Weights of a small masked image model.
Model: 3.79M parameters, 48-pixel images, encoder arch vit, encoder norm layernorm, encoder activation gelu_tanh, encoder patch size [4, 4], encoder layers 6, encoder width 256, decoder width 128, decoder layers 4.
Data: trained on microscope photos of single blood and bone marrow cells, 194171 training examples, 27.7 epochs.
Rows from block 3 of the encoder of a small masked image model, named by matrix and row number. Rows with one number belong to one neuron. Each number is 128 + 24 x the weight over its row's rms, rounded and kept within 0 to 255. All counts start at 0. Numbers have three digits each.
After each neuron's rows are labels from the 100 images, of 14848, where the neuron reaches its highest value: "colour at peak" is the nearest of a few named colours to the mean colour under the peak; "responds to" is what is common among them. Only what is clearly more common there than usual is listed. The data: microscope photos of single blood and bone marrow cells. In brackets: how many of the 100.
# fc1: MLP up (encoder.blocks.3.mlp.fc1.weight, 512x256), inputs 156-207
# fc2: MLP down (encoder.blocks.3.mlp.fc2.weight, 256x512, transposed), outputs 156-207

fc1.10:149133121161139134148083158145181108167133128124089142129148146136108115132146115127143130148123129159146073148156121135158168110101142088117135096119124139
fc2.10:110182133106128068112089154131094109172213164116119107162134100112126112119135146162054159115133142122169140167118147109131097145088129093080101085152155138
colour at peak: pink (67)
responds to: smear: peripheral blood (96); cell type: segmented neutrophil (69)

fc1.404:146125104099111132153130181129113169137098144140128137094137127165139146159161104124138105111141131079107146123146152088142105141160123133120105156128132139
fc2.404:122129143095149164133097130113114078151136121155106127177105139102172105103120128087173095142121094176139123100107142133151188123130086126137116144091154103
colour at peak: pink (47)
responds to: smear: peripheral blood (54)

fc1.207:110103145097128113143114110150168136171157108160128100169130124109142162084149089103121143135166167149134136101096159135126143164102106128132138144145108137
fc2.207:067131159120143171099156120123136076123122118105145111123127134189132110103103148139116132130129143159137169144116140152114144159126152114109157110126131161
colour at peak: white (91)
responds to: smear: peripheral blood (96); cell type: segmented neutrophil (46)

fc1.372:101087089055097093115142164128146109179104179099176130170156107143148124158152151109086145115160117147125096113140133118132142130133137110142110113095125155
fc2.372:140151144118128139124116169087110095112148130131110158136143104088118124117132138164136142116160104151089144150083139123115153124110116158131135098140146171
colour at peak: white (83)
responds to: smear: peripheral blood (89); cell type: segmented neutrophil (47)

fc1.498:130126131113115094145136124143168123119146121152127145114111112109150135157131117154137117140167129064146120111105152127124136142143121165125133109095121137
fc2.498:142121154152112129159117125115140158142124128136132139150151133137131096114122133151106131094143104128116124100111158107140137141102150121116111125108114186
colour at peak: white (98)
responds to: smear: peripheral blood (96); cell type: segmented neutrophil (58)

fc1.4:126142135122134119124114142137127161162141120147066114151130126107132159183100130119134117159139102131143134101131138130091186115080115116121153161137115091
fc2.4:158111152113129109199120137130137120137124131117127123112112149131111131129104127152119110153109120092109076133150134127140098155122139112073107116162087142
colour at peak: purple (79)
responds to: cell type: eosinophil (44)

fc1.418:097107101084108101180105138162108107114113189146152109137188097115135115116138179090138136106123130156092160125110124127130092129130125124151150088120096160
fc2.418:138100109135114089122131101144120112105140134108132158129168111151141122142088117154115161194111148155136129159140148181099134136115149124138109099137119130
colour at peak: blue (33)
responds to: smear: peripheral blood (35)

fc1.326:116136107122179140166161119146131147142148099083145133134138125145142085132075130120128121139123149103144137124150149140134115133113078143136145156123169129
fc2.326:128109142139124114146139120141130140132153148114144134087132155109140112140117121130166117110146093169134089136142156133098123113121166151122183138129087161
colour at peak: purple (74)
responds to: cell type: promyelocyte (51)

fc1.270:194134138171105124096154117109105129107128126113151159104124070127130149087092146160118139115171152162117113170085097141162107141108148124086125142070116099
fc2.270:137135110120117127096113111116169134146117125092114103114124150138142116133148148163071130156115088169135139118158146100130154132141117114149096097137103106
colour at peak: blue (63)
responds to: cell type: erythroblast (32)

fc1.435:154067115061133121099134129088107145147134154133159172124147131144165128097122149162130094142175169149125099151097113138117122115147105134135134117115119143
fc2.435:121122088116146105133128160127137177116136093121162116159131140164150112145103125126130109175128142100148136138113120165162113132106131108118141181115147106
colour at peak: purple (61)
responds to: smear: peripheral blood (76); cell type: segmented neutrophil (69)

fc1.14:104154128111120124156134099155094119083172138107127104124122109126074156105094136116126118127100178111136175134101138129133133100134141127081117134135131142
fc2.14:145107108090138115164122163171108175136101164116124151130107180144128124143172127099122179133093138116127126129157122156142078108144125142108113119149116155
colour at peak: purple (74)
responds to: cell type: segmented neutrophil (65); smear: peripheral blood (35)

fc1.223:136136167110124077123116135072116102113146140134118126130115135142112121145130157102130087165161121114135167139146139180128146138077108105073106088086134116
fc2.223:166122157138103150123142155167142144120118158101132151164161102087147129114115120149142085105116150166136091148134121124180113137108121162121131136100160115
colour at peak: blue (51); purple (45)
responds to: cell type: erythroblast (37)

fc1.325:087125106080099160156124124115133117132085177170136138142147143100095135110094147071143104122117144162198107115092149088133082115165106144177145134132119137
fc2.325:171121126152148096118136121115108130114150119116155151122111133151158114175093095118111102138132105139165132127124120151099142152095104111132131150152132130
colour at peak: purple (71)
responds to: smear: peripheral blood (99); cell type: segmented neutrophil (49)

fc1.43:134137129127140111132146191149141127130078113158132094158146143118124123159120182141164148122074100096162107154184136095141120115104155128125088141131108132
fc2.43:137129134074139125136103082107079160118137142132153126070112135154101123088132084140124121124177177109118137091080144099104119155151114160144142115106127117
colour at peak: blue (43)
responds to: cell type: promyelocyte (29)

fc1.181:084172101104119144109167107107104122107080096104148140149155121152105136149109081093140126106147179106142115123124141133130127182153130157105153135093123156
fc2.181:124110120098091098141158148114121089117153093130132113102084105077161097161152113126040095135114136111145160151157113120129132150130100139113140139114140117
colour at peak: purple (48)
responds to: smear: peripheral blood (57); cell type: segmented neutrophil (42)