{
  "train_examples": 194171,
  "translate": 0.12,
  "encoder_width": 256,
  "encoder_positions": "learned",
  "norm_pix_loss": false,
  "orthogonalizer": "newton_schulz_5",
  "gradient_centralization": true,
  "weight_decay": 0.03
}
Rows from block 0 of the decoder of a small masked image model, named by matrix and row number. Rows with one number belong to one neuron. Each number is 128 + 24 x the weight over its row's rms, rounded and kept within 0 to 255. All counts start at 0. Numbers have three digits each.
Before each neuron's rows are labels from the 100 images, of 14848, where the neuron reaches its highest value: "strongest on" is what is common among them. Only what is clearly more common there than usual is listed. The data: microscope photos of single blood and bone marrow cells. In brackets: how many of the 100, against the usual share in percent.
# fc1: MLP up (decoder.0.mlp.fc1.weight, 256x128), inputs 0-127
# fc2: MLP down (decoder.0.mlp.fc2.weight, 128x256, transposed), outputs 0-127

strongest on: cell type: promyelocyte (27 vs 6.4)
fc1.200:120119150123142115142144115139113112120121124131106087141112120139126080142110080163132152103132109167120137124118133174112110123091115119133146154147097147147130133108137102080145126186115129121095100114128107140125132116134131172168105121147081109092131084113109136132098140132127158157108110132154168118128134141161128196109116160178136115106075122188168161160123175124156144129121
fc2.200:133113121149133115164129076122104131117158123146155105102108130115099094107099154097118148084169107137102131116122128138158174127127088189146127137113150112139119188152128087071094111078153105153135150099134187118156090098131121130142138120122123132126104156126150158091125121118142119116143091126124127129114148117158141183118150087146106142140163176128137107132108141138128128162129

strongest on: cell type: promyelocyte (64 vs 6.4)
fc1.69:125121151142093133180146121139119126105167104129129177109078131135122088085143114118099162101151120126097116141110105155116110168115124143158145137106123152132132107185128133145097126145152126129152140140133131095138129120120130166120138097117087139137111083135119133099140125135115090143126132081134123104109156092132146093116160127159164071129106147170090104207159114148139154151139
fc2.69:135081135116148138130135130120086167123163134091118135143123139156107135151132132103171149140123114136147113103167107101136119074120174117156123108092113183170147116113114160129126150121103146127137114109090142157128161120158104136125195095138091104136123099099163117140136115087117169128124146112123103121167124126090153105135144128110181132125160113128150111078154128098151078126141

strongest on: cell type: segmented neutrophil (40 vs 20)
fc1.163:134118120149144155135117117114143092122153094126117106135109128096116129127152134109111103140144119128154107145114126134122144126136135127143157143125130148155127107151150130150136144162142098131156201183177118111114133104128094139125139119119138139128091137154147127112118131140127133105036023059118175186168140115106111096147140133135132140128120132145103099124121133123110137120122
fc2.163:075104146151114129092122086184131127136135089138123125093117143127110162169097134107157127148141131162107112111152114116165099123114131109101171148125153137118143152136125131144089112163113122135134154178135147088117167149160088141094123139148104111081139130180119157129127126114131117149096066078108161137138145087160161140135171107131117122142136153092156119130149123115107112129135

strongest on: smear: peripheral blood (56 vs 16.2)
fc1.232:112155125103161120126125115130117141129115131132202178135112126152133115100156154165144122147117148109137136114128171133121103147140122140135077065136100139135132137098120142093117113111112128064161172148108156119125095135133146118135149119097120150153123148085095137116121148144162090169050122134137112096157174143136165145104137125130120093125149155137139155101108139133141112155100
fc2.232:145112121142111143144111147138102135093133129115071105155116138110154159154126109110086122104169111168103173153116123156108132148115129103088154189089138132139118077112098118131137114151102122125179118158149103128146158136138085120105143105128117136126130136169132102152118132154099159123079101108157192190119137110155116131159119145145162149142147106115121147138122120126115137084117

strongest on: cell type: artefact (30 vs 9.8)
fc1.107:138142117131121113134146134132107135144141130134125131148123124119140137136143127129120138151141128118116108149110138117149148125116141116130135118126119131144118131131138137118119124144136122061059140147141164162139172157127127127144138127137139135102134136149131136129139151123131110132255033042061092082095122104143126112120124138114116126130113116122124119150129129148138136116135
fc2.107:134145151108176131142133160087134118129102148112138139153129133104108131085130147157141134102137136142142169132125129111098161126124131143141104138116109103110157112131122125124151098150104123126034124110131143136175133118147170120117125137127124160135135111089103117126103145156128125122199170079105088079092115160126116141118117147127142113139131144113143157103093157100122160186078

strongest on: cell type: promyelocyte (29 vs 6.4)
fc1.124:109134149137098146123115122122138132143105172144121113097114138129169094083143137098141106109147132145098136108127128106160086150131103124137150099139126152096104124126149149079156122101116111157129100104148084129147130148107149146130120138091140100199119145120116135166166105150150110139081182125134120134114076167175108117126133136097141139115111098110148201118157131105147166149136
fc2.124:105128117171140122120142133154178148139153133112164121134124099144106175130138102140148117148125105131153133152141131116135120102122159124114068119125105114109138137115104119140109113159097149135069090111112182132120157163161158146150127124145122181077125113117074095130135152136118117086138182098129078072094110133135126139112141130123188105143109135090136137138139141132101144153123

strongest on: smear: peripheral blood (39 vs 16.2)
fc1.115:145113171122123112119077172161076091113142133142117098090138135092138159131115121124083150140128129121120139079129109104073123136139110122057123142109118184130115092129152104128123067122130134111128102156111128126124140185139124097109144119144136141138156129161142146151133140152133134155131147125152120151132096131091151121125171151115118157168084117114139177175111142155138129128134
fc2.115:141113130118158162138167069148137133192138160155158131138143124129119134141125165119176102157109103134141141146129153137129098135108124109140086113143101123135136121123128156128116159129049125155147154133079102133113132109112147160150112129136120120152100110092124126136082115172122091136124106146085151150101145116085109133122133167125125167076078115142087130136144102098100129138135

strongest on: cell type: segmented neutrophil (48 vs 20); cell type: eosinophil (29 vs 4.2)
fc1.76:116154108122148167116117133125112130130150176114105150149139113153157148132112106142167112099128139134082136158104077153124146130133152167152154101136125113114127151108144100112100100110107152124106149157103132102145113182104133131139127142168152126093137101123107161163137087097118165166130124149093109134190121110102095081102131101142101131102089188135158116127119116171128105141112
fc2.76:158099151111132155118135094142135102145126129087139103105166138164173127087100122139162112150099108093144140132168139128142111093159110149110078153115086083100101145136129124158147112123104151169126148096147124120162115155140119133142155097147139132077086139115132147114128134153177104122134107152146127154099124163128132135183105164137096112129136102134118153070139111086157124139124

strongest on: smear: peripheral blood (68 vs 16.2); cell type: eosinophil (25 vs 4.2)
fc1.56:137125104152100121160130120142124148136132112095127109105102068125117130102127109108125131166138124113118118136150135126123095119133117128118116116116123159112132126127124162133132092140139138255155132135153121142155146156112128113127128100143160139110114152103133111106131125110127144096035153128116137090127151106125133156160110142132173137145126141121131144099150125111110119161124
fc2.56:131134125122117117094116110128149150106128117172145147111147146135124135137138108147127139112114110147138112134136110103129122131150153094117147113152166069128127104132159109118088140108124102180126111095152162100052164117100115149129109134104111091123112155154125128141126150089109136145106203182160165148145113143141156113075134104100115091101148154136137126158124143150137139081169

strongest on: smear: peripheral blood (81 vs 16.2); cell type: segmented neutrophil (42 vs 20)
fc1.248:135131131124197149121127131121076149090151135131104147148166094131086101148093132101109115090124127118148127096119122168136114162166130154120164145148106127149141111136144093153126144127140169133132144095162156127128143120116150150094111091126133083154113105157108100122092165097107143080128136114119114119129179124095142134130170129164142185139126120107100104098116143140178134105154
fc2.248:128122114137119148125109111099170122129137187136135107102102153135176163128152149126135094099147107131135116145118148143128102143091074127104104104128131132119096152110126134062150154121121122124126157130124104159105152140130101125166105152095144159154094146114136137111172094102138137125129133139113155165114090115193091137082085113125150107113121128113175155158175111135085148144126

strongest on: cell type: promyelocyte (41 vs 6.4)
fc1.120:139134130132099103098152142118129136160132119111122164128119099124127176137121119142156112104119129106116118157142090154107123158172152180182110176093114146099129118137122095201119089150099181142124139114151124136145121109117110114126120090097116126139116089122117126107115110118138107132123096110121107134134137156121110099173134188173143123128118072165133133091124142146175132087133
fc2.120:141124116154155150129122168096127131090136126088145131137107147107149125113121113105115102144109135131122135126103132128127161123097089137141152094096143139140143171129121109132097127116157095134145126153135138053118122161093150103169141162153112100064111146153085102166149093126126131119134137096148151121086106150136137152096082122130120140161131174116124144187177135115117164169120

strongest on: smear: peripheral blood (48 vs 16.2); cell type: eosinophil (32 vs 4.2)
fc1.6:130139130133136130134124159109136135159127112133119130176125162119177099110149084128128156114142117127105128151102134095095087136142067143171134158110097151176111113097157139096123110068149099139127105153127145137132136128115114116141122169159111126138166145124114154125108069082105179117118121123133161124110115093106141144154143169110121124104137111117121157154079095151119152172097
fc2.6:116121102118121108089124155132122136207172150118124114098134145094185117148099114129116168156131092153131101093152158112155146132191178158121126088127115135142101154091110149122097114103126137124120135112140130195138114146120081120182129126070095129142111112132151114120112133109079130148130143137140143171142122125143144123132127175121109109125124098136127111148111122121126104136108

strongest on: cell type: segmented neutrophil (97 vs 20); smear: peripheral blood (69 vs 16.2)
fc1.211:125150120139110127123169128094147116126174116108141163137120120144137154091135148110117108134171127133079137108136145131118093142100089152168127113158091135130142103162142073134111114148085124135129137122144089107187131145102117133127127116174097141132122152148156174147121125108158092114126127123137116139152122075144168072088116144135124142133120206076124095108125138138131114146130
fc2.211:150096128118150134124108150134129105116117161162155096131117116132110088143128130112119124129124124127088176091142097128134128126158138115131178120111156164131136098135131108121138136153118137122153105135148113163133102095152147170076120145084157110156123115125151115117140114141144163145154125119156124140142155119085128171123084031181100082101177119108148121108135150106127157127142

strongest on: cell type: segmented neutrophil (69 vs 20)
fc1.244:123123142113120119118117093124156142158150155092115176157104147166101182158149137135155121117159142123121104143110155133100131127117126146160094112088137116111146072119135094164130152106060113141101155113107131090144152150123137100181133123169119167106137149139119146119173096115183124141119117123152116137113118149116129074119135166100142102124103132125099113113141104094117093132167
fc2.244:122124154119101095149172116091128153120190126103109154103146123117125127126150143194152138113097121119157088142141168105138110119094132137144083137196127127139154079091143103146097149098129154139118113126106139141093110132112135145103148162158131101124136123102116160104093107136073100125135126146116119088137094132113160118157164164139108177163133122139130101119145142135132098146145

strongest on: cell type: promyelocyte (30 vs 6.4)
fc1.134:063152105091071094118139115105123084089169147130115129169150160138097117144131074110133162145155153119215131106086098140123132130146131139134139180126120120149143123145148147101148133129086104124125120137152162108117139098130119165094078137140100129124131120093117148142124137114147149103126139126134146130094109163131133118168149107126144154120120150108117112103127168107149109151143
fc2.134:059131111123131115145102159150135182144103116115110159139162135122151132131135148125136084096105118105109130081099120126099151130140152118119134103110134089125158150102101085160109113141148118116177115117139147054127143142141165081151138097105147145098118142140126132139117133141112167124136126132149149129101137126139149167112086132120152155164107134159123144146146132139143134041105

strongest on: cell type: erythroblast (72 vs 14.3)
fc1.8:120113144152103137106162146150125116132133135152167116162145108161122140177155149116115128090113115144126075171122116143095128120141107096131133135129084126141105087145108151145143131130151159125158108140184131120094156110139164158113088140075129146120125151133134104125115109142117099120141116118145121135077174120107086198112144117103119186109125125084111104132108112172128152098117
fc2.8:124112115109164154164082090153093119145129148110130144118157112118156157101122124151136105149118108102194131112151148134111126147115082146128098103168121108119100110159069129149135139139122162151098126140115107099109137131126122155098112119112181095098147189135113189096135138136126079110150109123133129086116143124118100098119145097160158119136148131161138137087137146119159141105142

strongest on: cell type: erythroblast (38 vs 14.3)
fc1.38:122103123112140095120106114111101122128120149101132077086114155147127116127104100111148156107138115160132149123138158183104203162125159129154096171111157140135110130118136137115080096148114155120136137132139124169129123102114110133120068119144154100151111101079108146167119113157131141136123141118119134090105155145188144160093158157160116152097150125130097141138100144109130108164111
fc2.38:128132103169117103137103120121112072138146130105099122138075133178158129113143139128146118179115120088161092124107145171138168122099116148142087120108138148122179173122142142108109123105157177116157104118142131118120093129095131148132117142111154138124112123081085122123157094114136143130121149107135109138117122102143189124084077154169139121129148125163159162133140136098142152124139

strongest on: cell type: erythroblast (32 vs 14.3)
fc1.230:136162255203176162123132122144110114132140148113146128125137117140139135111136154134124127135128055000067149156128159133149130126119127121125133126120102135117098124127129129133135100128123106126125129122114117153132125126112102130133154109121141131148110123140146118122128126118139116144124132123121126126145144112104125140129143131123149114125106131121128111125140118138106144121123
fc2.230:152142155184174113119126127111137110096114140140083133126128137086105150135113080123121087112150107064055129147178119142120162114115170159110131135181141131163102170113099120094097170152113122130088154114109139076127112109118133160104148130134128147146143101119152146133139143099112161149137113144130124136131100140143113099158094114127114157119140134115127120167112157142150111126118

strongest on: cell type: erythroblast (41 vs 14.3)
fc1.47:104103134157108123133139094159154081153153129152135090119143105161092128144140119125124111110117155127141121129147132114137107105134101141111144138102130115125154111130160147166143143128129115149059095145129133168162139147118115144121126178127141111113140117117126113135128119105104155158251112127118112164113131094095107097151156128145110120141116093149111121107162102087091113152152
fc2.47:100140105090122118124096177101115160116097146103133155190130144090127144133140144136130129108129167099140165117137120127098161125099147151146124096126136107136130120128106144098099091152121114108108122102117110124101149115123160122154137099097127161135143138140099138129150160124124154146174197122140108080094120161146148153113126126101165145119151164105147162149074155155157141088084

strongest on: smear: peripheral blood (80 vs 16.2); cell type: segmented neutrophil (48 vs 20)
fc1.234:118085120135134117097128120126117108088125105135166124125140093162113165125133146123120093150125110161120129163098161172131109103107122064144146166103126150146113100173160144128144105124141121127121121145152091186098123153127122125111155091093110141106148150146127112131116107158156079137127154136133109178106113152130125143119111085085146127118139128169115134164170062144160116129143
fc2.234:118139123143117143134103143127139166128154158140136149147127151165124110142097102104123159154091143108118172111111161140131131130160131119084142137143096134164080117125113151059112140103119108132119132117080127161130158161132115189097121150153095160135163099139111160103164118119126109120135131093172124121135103123113089151141133150104138123092144092072155129153137112092131082157158

strongest on: cell type: promyelocyte (30 vs 6.4)
fc1.169:136142118156128130130156168156132146109155148104133100153154073159098166148148121110107113104068129120139117147135095161152165086134154085125128120132103130127133107135135116139091127134116175125156111119127164137099135097124119142144124140087120110123108050189092116128090163144096109103148136117156136154128124109093106121127130099156157124111170127138145094144124113154147139106170
fc2.169:128156117120146173152070118136127111145089153119140171134125133118153133128116142123141134138093149103148125156166121113114121145122124149127128087151130108142115139126122190113177128106163124148177118156103116102163143097134108108117106113080108115131093136124124153117097113109136111153155106140073153107108092079133119121156129125090129155191128162153116127156112163131090112159081

strongest on: cell type: artefact (25 vs 9.8)
fc1.170:141127123109147121127102113135147132099126125141111132136116097153139143121112103126103115112110119122133143138119116129132130119125137095114142108123135128132110112104122113123152105142128142222213255204132138117131114122127111142130124110103119136126125120132116119116126106139129130125106061124191188146133133137106121105120105124112136121139125120121134130155143129103121161103127
fc2.170:108124151156109135097123113088157144140116140134107108094112139122105130112127135118139117121150126142130106113105099096108144123129140157161185131133125150112144121148148127125131134156149094188130155146184111130073126106094117112088101123087149094146107131155137137126136113114084131108066131116158184192212118150134121117119152156114125128114147150143132138121094142104112150115141

strongest on: cell type: promyelocyte (25 vs 6.4)
fc1.48:119152123142176160129124117150098122113104120100101127111130155126144093143085100113200180082139141164122126113147156113135083161159121161103131157146140134144117084138138124120129142141057121148121145147103094105156143128124145096152137141138135151131100165135127117130128187114152136115112113130100139089130159092138132122151114139146123147111094089125172121061118111115142120121116
fc2.48:151182130127139132134113115106168134097121132181159124157126140103091095083115070123108139119103171127113148140105144101109161147136111162070151159150150117147082135110132150113127168162109139127147126138068124139120127127167127126135098127167129169098115136146109140110134145112121122160123112130138139121120179127121084151126125095115120145128188136117131124156090110090114084147130

strongest on: smear: peripheral blood (64 vs 16.2)
fc1.145:123115145138161143138124146117149137125119130137139116136128124127125108104141100149126135143145125141137138135124100131126119128141137135120126130136125131106123124144129123140153135130122136029040057084101097075096103137122111119113082129116142122134125128135145145128146128157114139114196208190169171166157138138115104119146144120160133115148126154116124103125109145139105144149117
fc2.145:141141094076114090136085144156087106105133148130138144122133133135159132131110136065096106130136146131100110125129150157128106162098109115101110140154134144115092138110118121095125112111164119065140134123072120083126145142078107112142163088137133133120138140124174121172145163115158147160140136127155125141148138161164141156146121126108149143130132137152109165143154110159159085080154

strongest on: cell type: eosinophil (25 vs 4.2)
fc1.238:131165108147148130133111114081086172150119153104148125157140180123146120128125126086084124122139127124118125110120124145118122110152104152102168138132128135159137121142195096120123135121124117157161120101182116171142146112146099117147103127113121105127099180097132121133125087085068116101138101121121136133140143101121145155126125077143157198150155128123098119118076154134134120151128
fc2.238:105137143133129126114120051153124180156116154128156164174125137108178145165134112123153146138116128131120117143119155099124076095137109130139158116139101118146132132106126109156142160127136127153133156113132120087128142092125115094137116110126135143150132169096109120128148142101123093138147097166096120122115124066155159109131160109103126173151129163104072081134126146141116105162081

strongest on: cell type: segmented neutrophil (53 vs 20); smear: peripheral blood (38 vs 16.2)
fc1.27:242229157162152136143132120130113163138102132108133134129126130138130118134137150157134111138097000138125112075123141124124114117096098133140113131130109146103122136139121130125114130140129155138117147117149151139134117137125136135109153106122116137130140136140117100126110117123085112113122122129132112140121127115124141122097142132135134119114121148134123147132112130124121126124131
fc2.27:136195141132129073119139126102134122142169146154103126114124127099122142132107072086114141127144017100166175143144098132145160095152180120128139112161150115158117146120142118101129158145125102115116126145089091091131104102141114137145152145141128118133103109120165136134152142134161121134154106135105118121158092160128118104143111105140126146127109095119126121158122137159125142134142

strongest on: smear: peripheral blood (60 vs 16.2)
fc1.85:149124123142142120142122140107130124135136121142128136127123110105143145102129112126108150147148121122120124128123129124128149141119140133133158131135121117124134109117122138136118121131144131183019101140139113126129138124126117112126128118143136112109117131110147120129124133125122117111255153081106139133125153120145113124117111124132140128128123113115143123105152122112120127132139
fc2.85:120128145120135110110134136119099127144108152129132139148119158094107089128146165147154129117127135145147136107151118093136136131103110161130076117131092114144162139139149143095106088129124149135039155138130150099126103137125127106112107138123104136100137127086117127140114173124130127107233178068111128115128138149146125175124157130115122138118119153110131170102111154140136097144093

strongest on: cell type: erythroblast (63 vs 14.3)
fc1.131:124111084134107137109101160135129140141132100064150135141093116116099098100136164151080129153077106110134109144152168142150159127112136132128132127125102123164162144140110118134144127145145157117100125121113100138144104124163102107166139098115157116108117130141092088143115164134150116101126156127166127127090109142112104154114156108148130133109185120148149144109169114139172165075187
fc2.131:136141107157147145100127166146148122140120098104120153134137137124138126115118168138089158072196119124143110168119088147135086133102120116156103102127138113143111145159130123158130079125146103119105089176085163149085125124139137141144128118086095115181165125099119169128102124140121154143122121142082129108143130109152083151106139113090168135156134156155110097130099116148127104131134

strongest on: cell type: erythroblast (51 vs 14.3)
fc1.78:000116164153141153133161147145119136143126127138137135135133121138156145127130154166123142138127119005087062099098107121153116124106112105132130134127124115122127117136138146116156121127127126126146131117163146147145123144126097145127160128143157144159126146137129135108117152123128117161141141115139121114163122125102143136110148128117141104109124140124134093129141140128091134127122
fc2.78:028064105115137130151128161148144132151129105111141099099134163141124139112143136138119146121147197089103107142101124078126144167154174172125156158130111136142133144117111129158125103115134144124109104116103101112130163124113149122111089121128111115100109124127148149127115144148122161100104146141140173108088113137125134160135130167095111136109116097162153109122131131111165128132165

strongest on: smear: peripheral blood (41 vs 16.2)
fc1.188:107106123130163074136113127160158118121113113162151093129125164092116120113124155132157104120166128162131151167125102111138109122152149163130143147168140114122118122164121095136169125090107131130094120116130139124102130110099113117104111131141118084086168121186125203118131131107146161116114114152136161102076141159104130156108122150131195113129122154128109087134109149131113097132099
fc2.188:156126063157155128173137115131120142061134158144114110157144167111131084104127119110135158135109134091123136165142113084175124132134149160138135124125134103125141129099120158114117164050122147128158099110116104141095135131104151114162105120140145071147144113123095150144131153111146142126130106130096108152123148099098133124163142137134129149131104132145168132067098152149118126165114

strongest on: cell type: promyelocyte (33 vs 6.4)
fc1.187:139131129130130107141132118132119127137135143140126143150124127133137134128143136153106135124112124124111123117137137118136144130117125133116140130137105116146137130115118116115136132136135136080124149071039093104132119125117112115131127135121118131124125130107139134130115134132125129128255105224217151114096112110115127106132135123125126120133118109142129135143134119135120128131119
fc2.187:159150116086159147173129177072103114107099156106132157156137129138153115099139127138102116073138130136152141141102136112084145160135093170142134117139112108101103089118131130098174118112174118116121170128132124147169121093095159109156136113116096148193109083098137129131117115134125141130187133125157117116145134162116109124115114147124143120105126111164093130148090120117129152149115

strongest on: cell type: artefact (55 vs 9.8)
fc1.77:128157132123127113142134090157154106114147126160132127145128130124128125146129116107135133135126149136110128117121146113130121125149147119117111105122108124125103126142130104119134125128140124000102153141150181145179146142168114164101128127110157120172125129125129145126129135139135117174126032098116116128098110127122128089102161117122116114148150144133143146135132104097135154135149
fc2.77:127109136116102156143154177124099118133103113087120146147137137125152134136129131090113119122137156148127182160104148128125143109093113101117118143129123151146148106125106125127161095149116114053080136161114142139168089138151128097151173136155120183126151125123123141102130107158176128155159106069103115134125128100153106154136083153131115175138102096128122145148087135125140120116083

strongest on: cell type: segmented neutrophil (54 vs 20)
fc1.165:108122077120139083122104132156123129152125140115110108188165098132135126088126133082126151106082142103119131135151104148163152171094122137143119117098121127163107132142132075129113122142131161106121121119147164127116144098143098130116106140166114120095135127111115125102103077099135113114161127116133117173077112120159131185137162127105134174149140130123154186083117147119161147113133
fc2.165:119118156122123124146131141119167123140090094115115143110109133155105144118083106104139111100164148154112120129135097139126139158137149118093107101157144117130111097147170124118099148132098108183097093154130113096132082130148180148151114153145133119183134180146154165126140095175175103173136120117096146099142085113123154124162131091085105153144136133147128115096111107122104130133122

strongest on: smear: peripheral blood (95 vs 16.2)
fc1.233:007129135153149136134111134131116163148127125114162153129139157147136126134145147152156112124123000096103137140138150106127119128114109170132112135121139094122137164101111113114133099143122113135125145110126150132113155132129124151103125111116147142134127119139103131148128143158112149140130126125123112150133098112164156161119116138124123134176115117117131114119110147101129119156139
fc2.233:089196201150138138107149111105145106113134138156131128146131114096124096113099124132110114118103115048127132150111140161162138137118126086143156148157107128167122089149117145118114144122114116085132114124105143128144091146160119084166148146128136133134089153137138128104109185141141124159140154122173121138166138144106100083134117105121138104087141148133145131113125090163118125118108

strongest on: smear: peripheral blood (97 vs 16.2)
fc1.222:104009122180170123114118161119090128139131142081160129152127133136121140116149151155152142156151255131085099136142153121142133115111108150138138127137105134120117137093130121111116128161114119136114151118142145118096125117118144114144128137115147140152136129139105121147131107153101143125111121113111105126133116134134107169120130117157140111120115138114125099112111127132125134140140
fc2.222:084050129152153157171093152139142130112102110108140141123125134141109159111139131180132143105125217111047098164131151135081145178128128177106112129106133131135109137139095137116118148107107147127113136118112146136132158144114145133091096117101090125113146123113129139119101137143118167146118133131147136165086141113151115139124101143116105109138129150145157137122128131116151089127116

strongest on: cell type: promyelocyte (44 vs 6.4)
fc1.136:133119155137141170096104128156074153160149182092136115143063143126132140159115087110138130115085101129126100128111123124142121121112171096114163098107168141122096101123128136122159137126137129135125136174128143099074152158133120167165112165097112142118144153157140141127128110160092095128137132110148076114129110141130105106132120164102149167115136110089114178133102143105122138137100
fc2.136:148103144129110122147096127123096117089148140118123149143120143145129111093129111151119207135130108111086144128112121165111128144137097132107106094140149154127156131126164108095163139098103129113100147092201123158122100079124152116101108084163170115091092164123124120125145089126144152074124157138110123128127111131112163131148120147155128121101105120162158120113147142141155159109168

strongest on: cell type: promyelocyte (26 vs 6.4)
fc1.227:130123127120156138134112151110121133121105120136110131151110083130128112130124112133105137104106128131134135146120099134116116132147146151132133118137128115123123121139097121141126144164150146236201217140133126110133113139130122139133093081103118155137119140112139101109109120147108125111197100169188152089091113114090143089132108112129138117153133148147094100138132120092132139108134
fc2.227:107114149143108144096122091142152119139126123133120119103093153096090153114135155115154145117151129130132112102141103089154145088114139115150140147117129103154170114168163138143111105150129105187059148189168154126082140111162107113107133159104118117095125128126087129108108153125104139129128121062111162162163115114149113125143171153134120119112134151108175143114125155115124101147121

strongest on: cell type: promyelocyte (51 vs 6.4)
fc1.152:131114128152122133115110085114172171128131123125128132104125137146093146124124140108097137162118114142090133136117108133098180152137155089140111102099131116125107132121120143114090076147145089138156125125102152183131195146142111114109129101100198113082155134177128154142110115102174128129141141115136133128147097143114118152137122124098106116136146184138129157160167103110102166101125
fc2.152:118142077105094136114151120094162117106100148127105185141128120091115129119139093164119161144149131149098137168127106135096155132094109133095147131108144111105101152099106122133109157141133135108171102145139106139109124148152143093101106114155146153121112154103141110122146143128102138175153146103107162131169154095172126137124090123116163125106155169106170153181136157091126122090097

strongest on: cell type: promyelocyte (29 vs 6.4)
fc1.45:128125124144127131155135114134149132138151127127105129117107138119120127127122129110115139149121126122138107140123138128152141131123144120128150132129128146144133145132116115134138149134126125042218152121111161153155168153142098135127127151136144105096134139121142147132109127120126120114000045140138112114097115115144105105125126125121142115146113111116149141123145126140129132138158
fc2.45:122136111119100130151153123156124103097116105096132132143149089164146159149135127114097115139125144131085122155124188116135107113127114106087121128149137136125092121136123110145169123116136121017176143135118120114155109137114112125135167109131132158148158104162112151118139113117158128152075029136125143150129152097151143125140117116147112153134113102143121110150142115146145136134129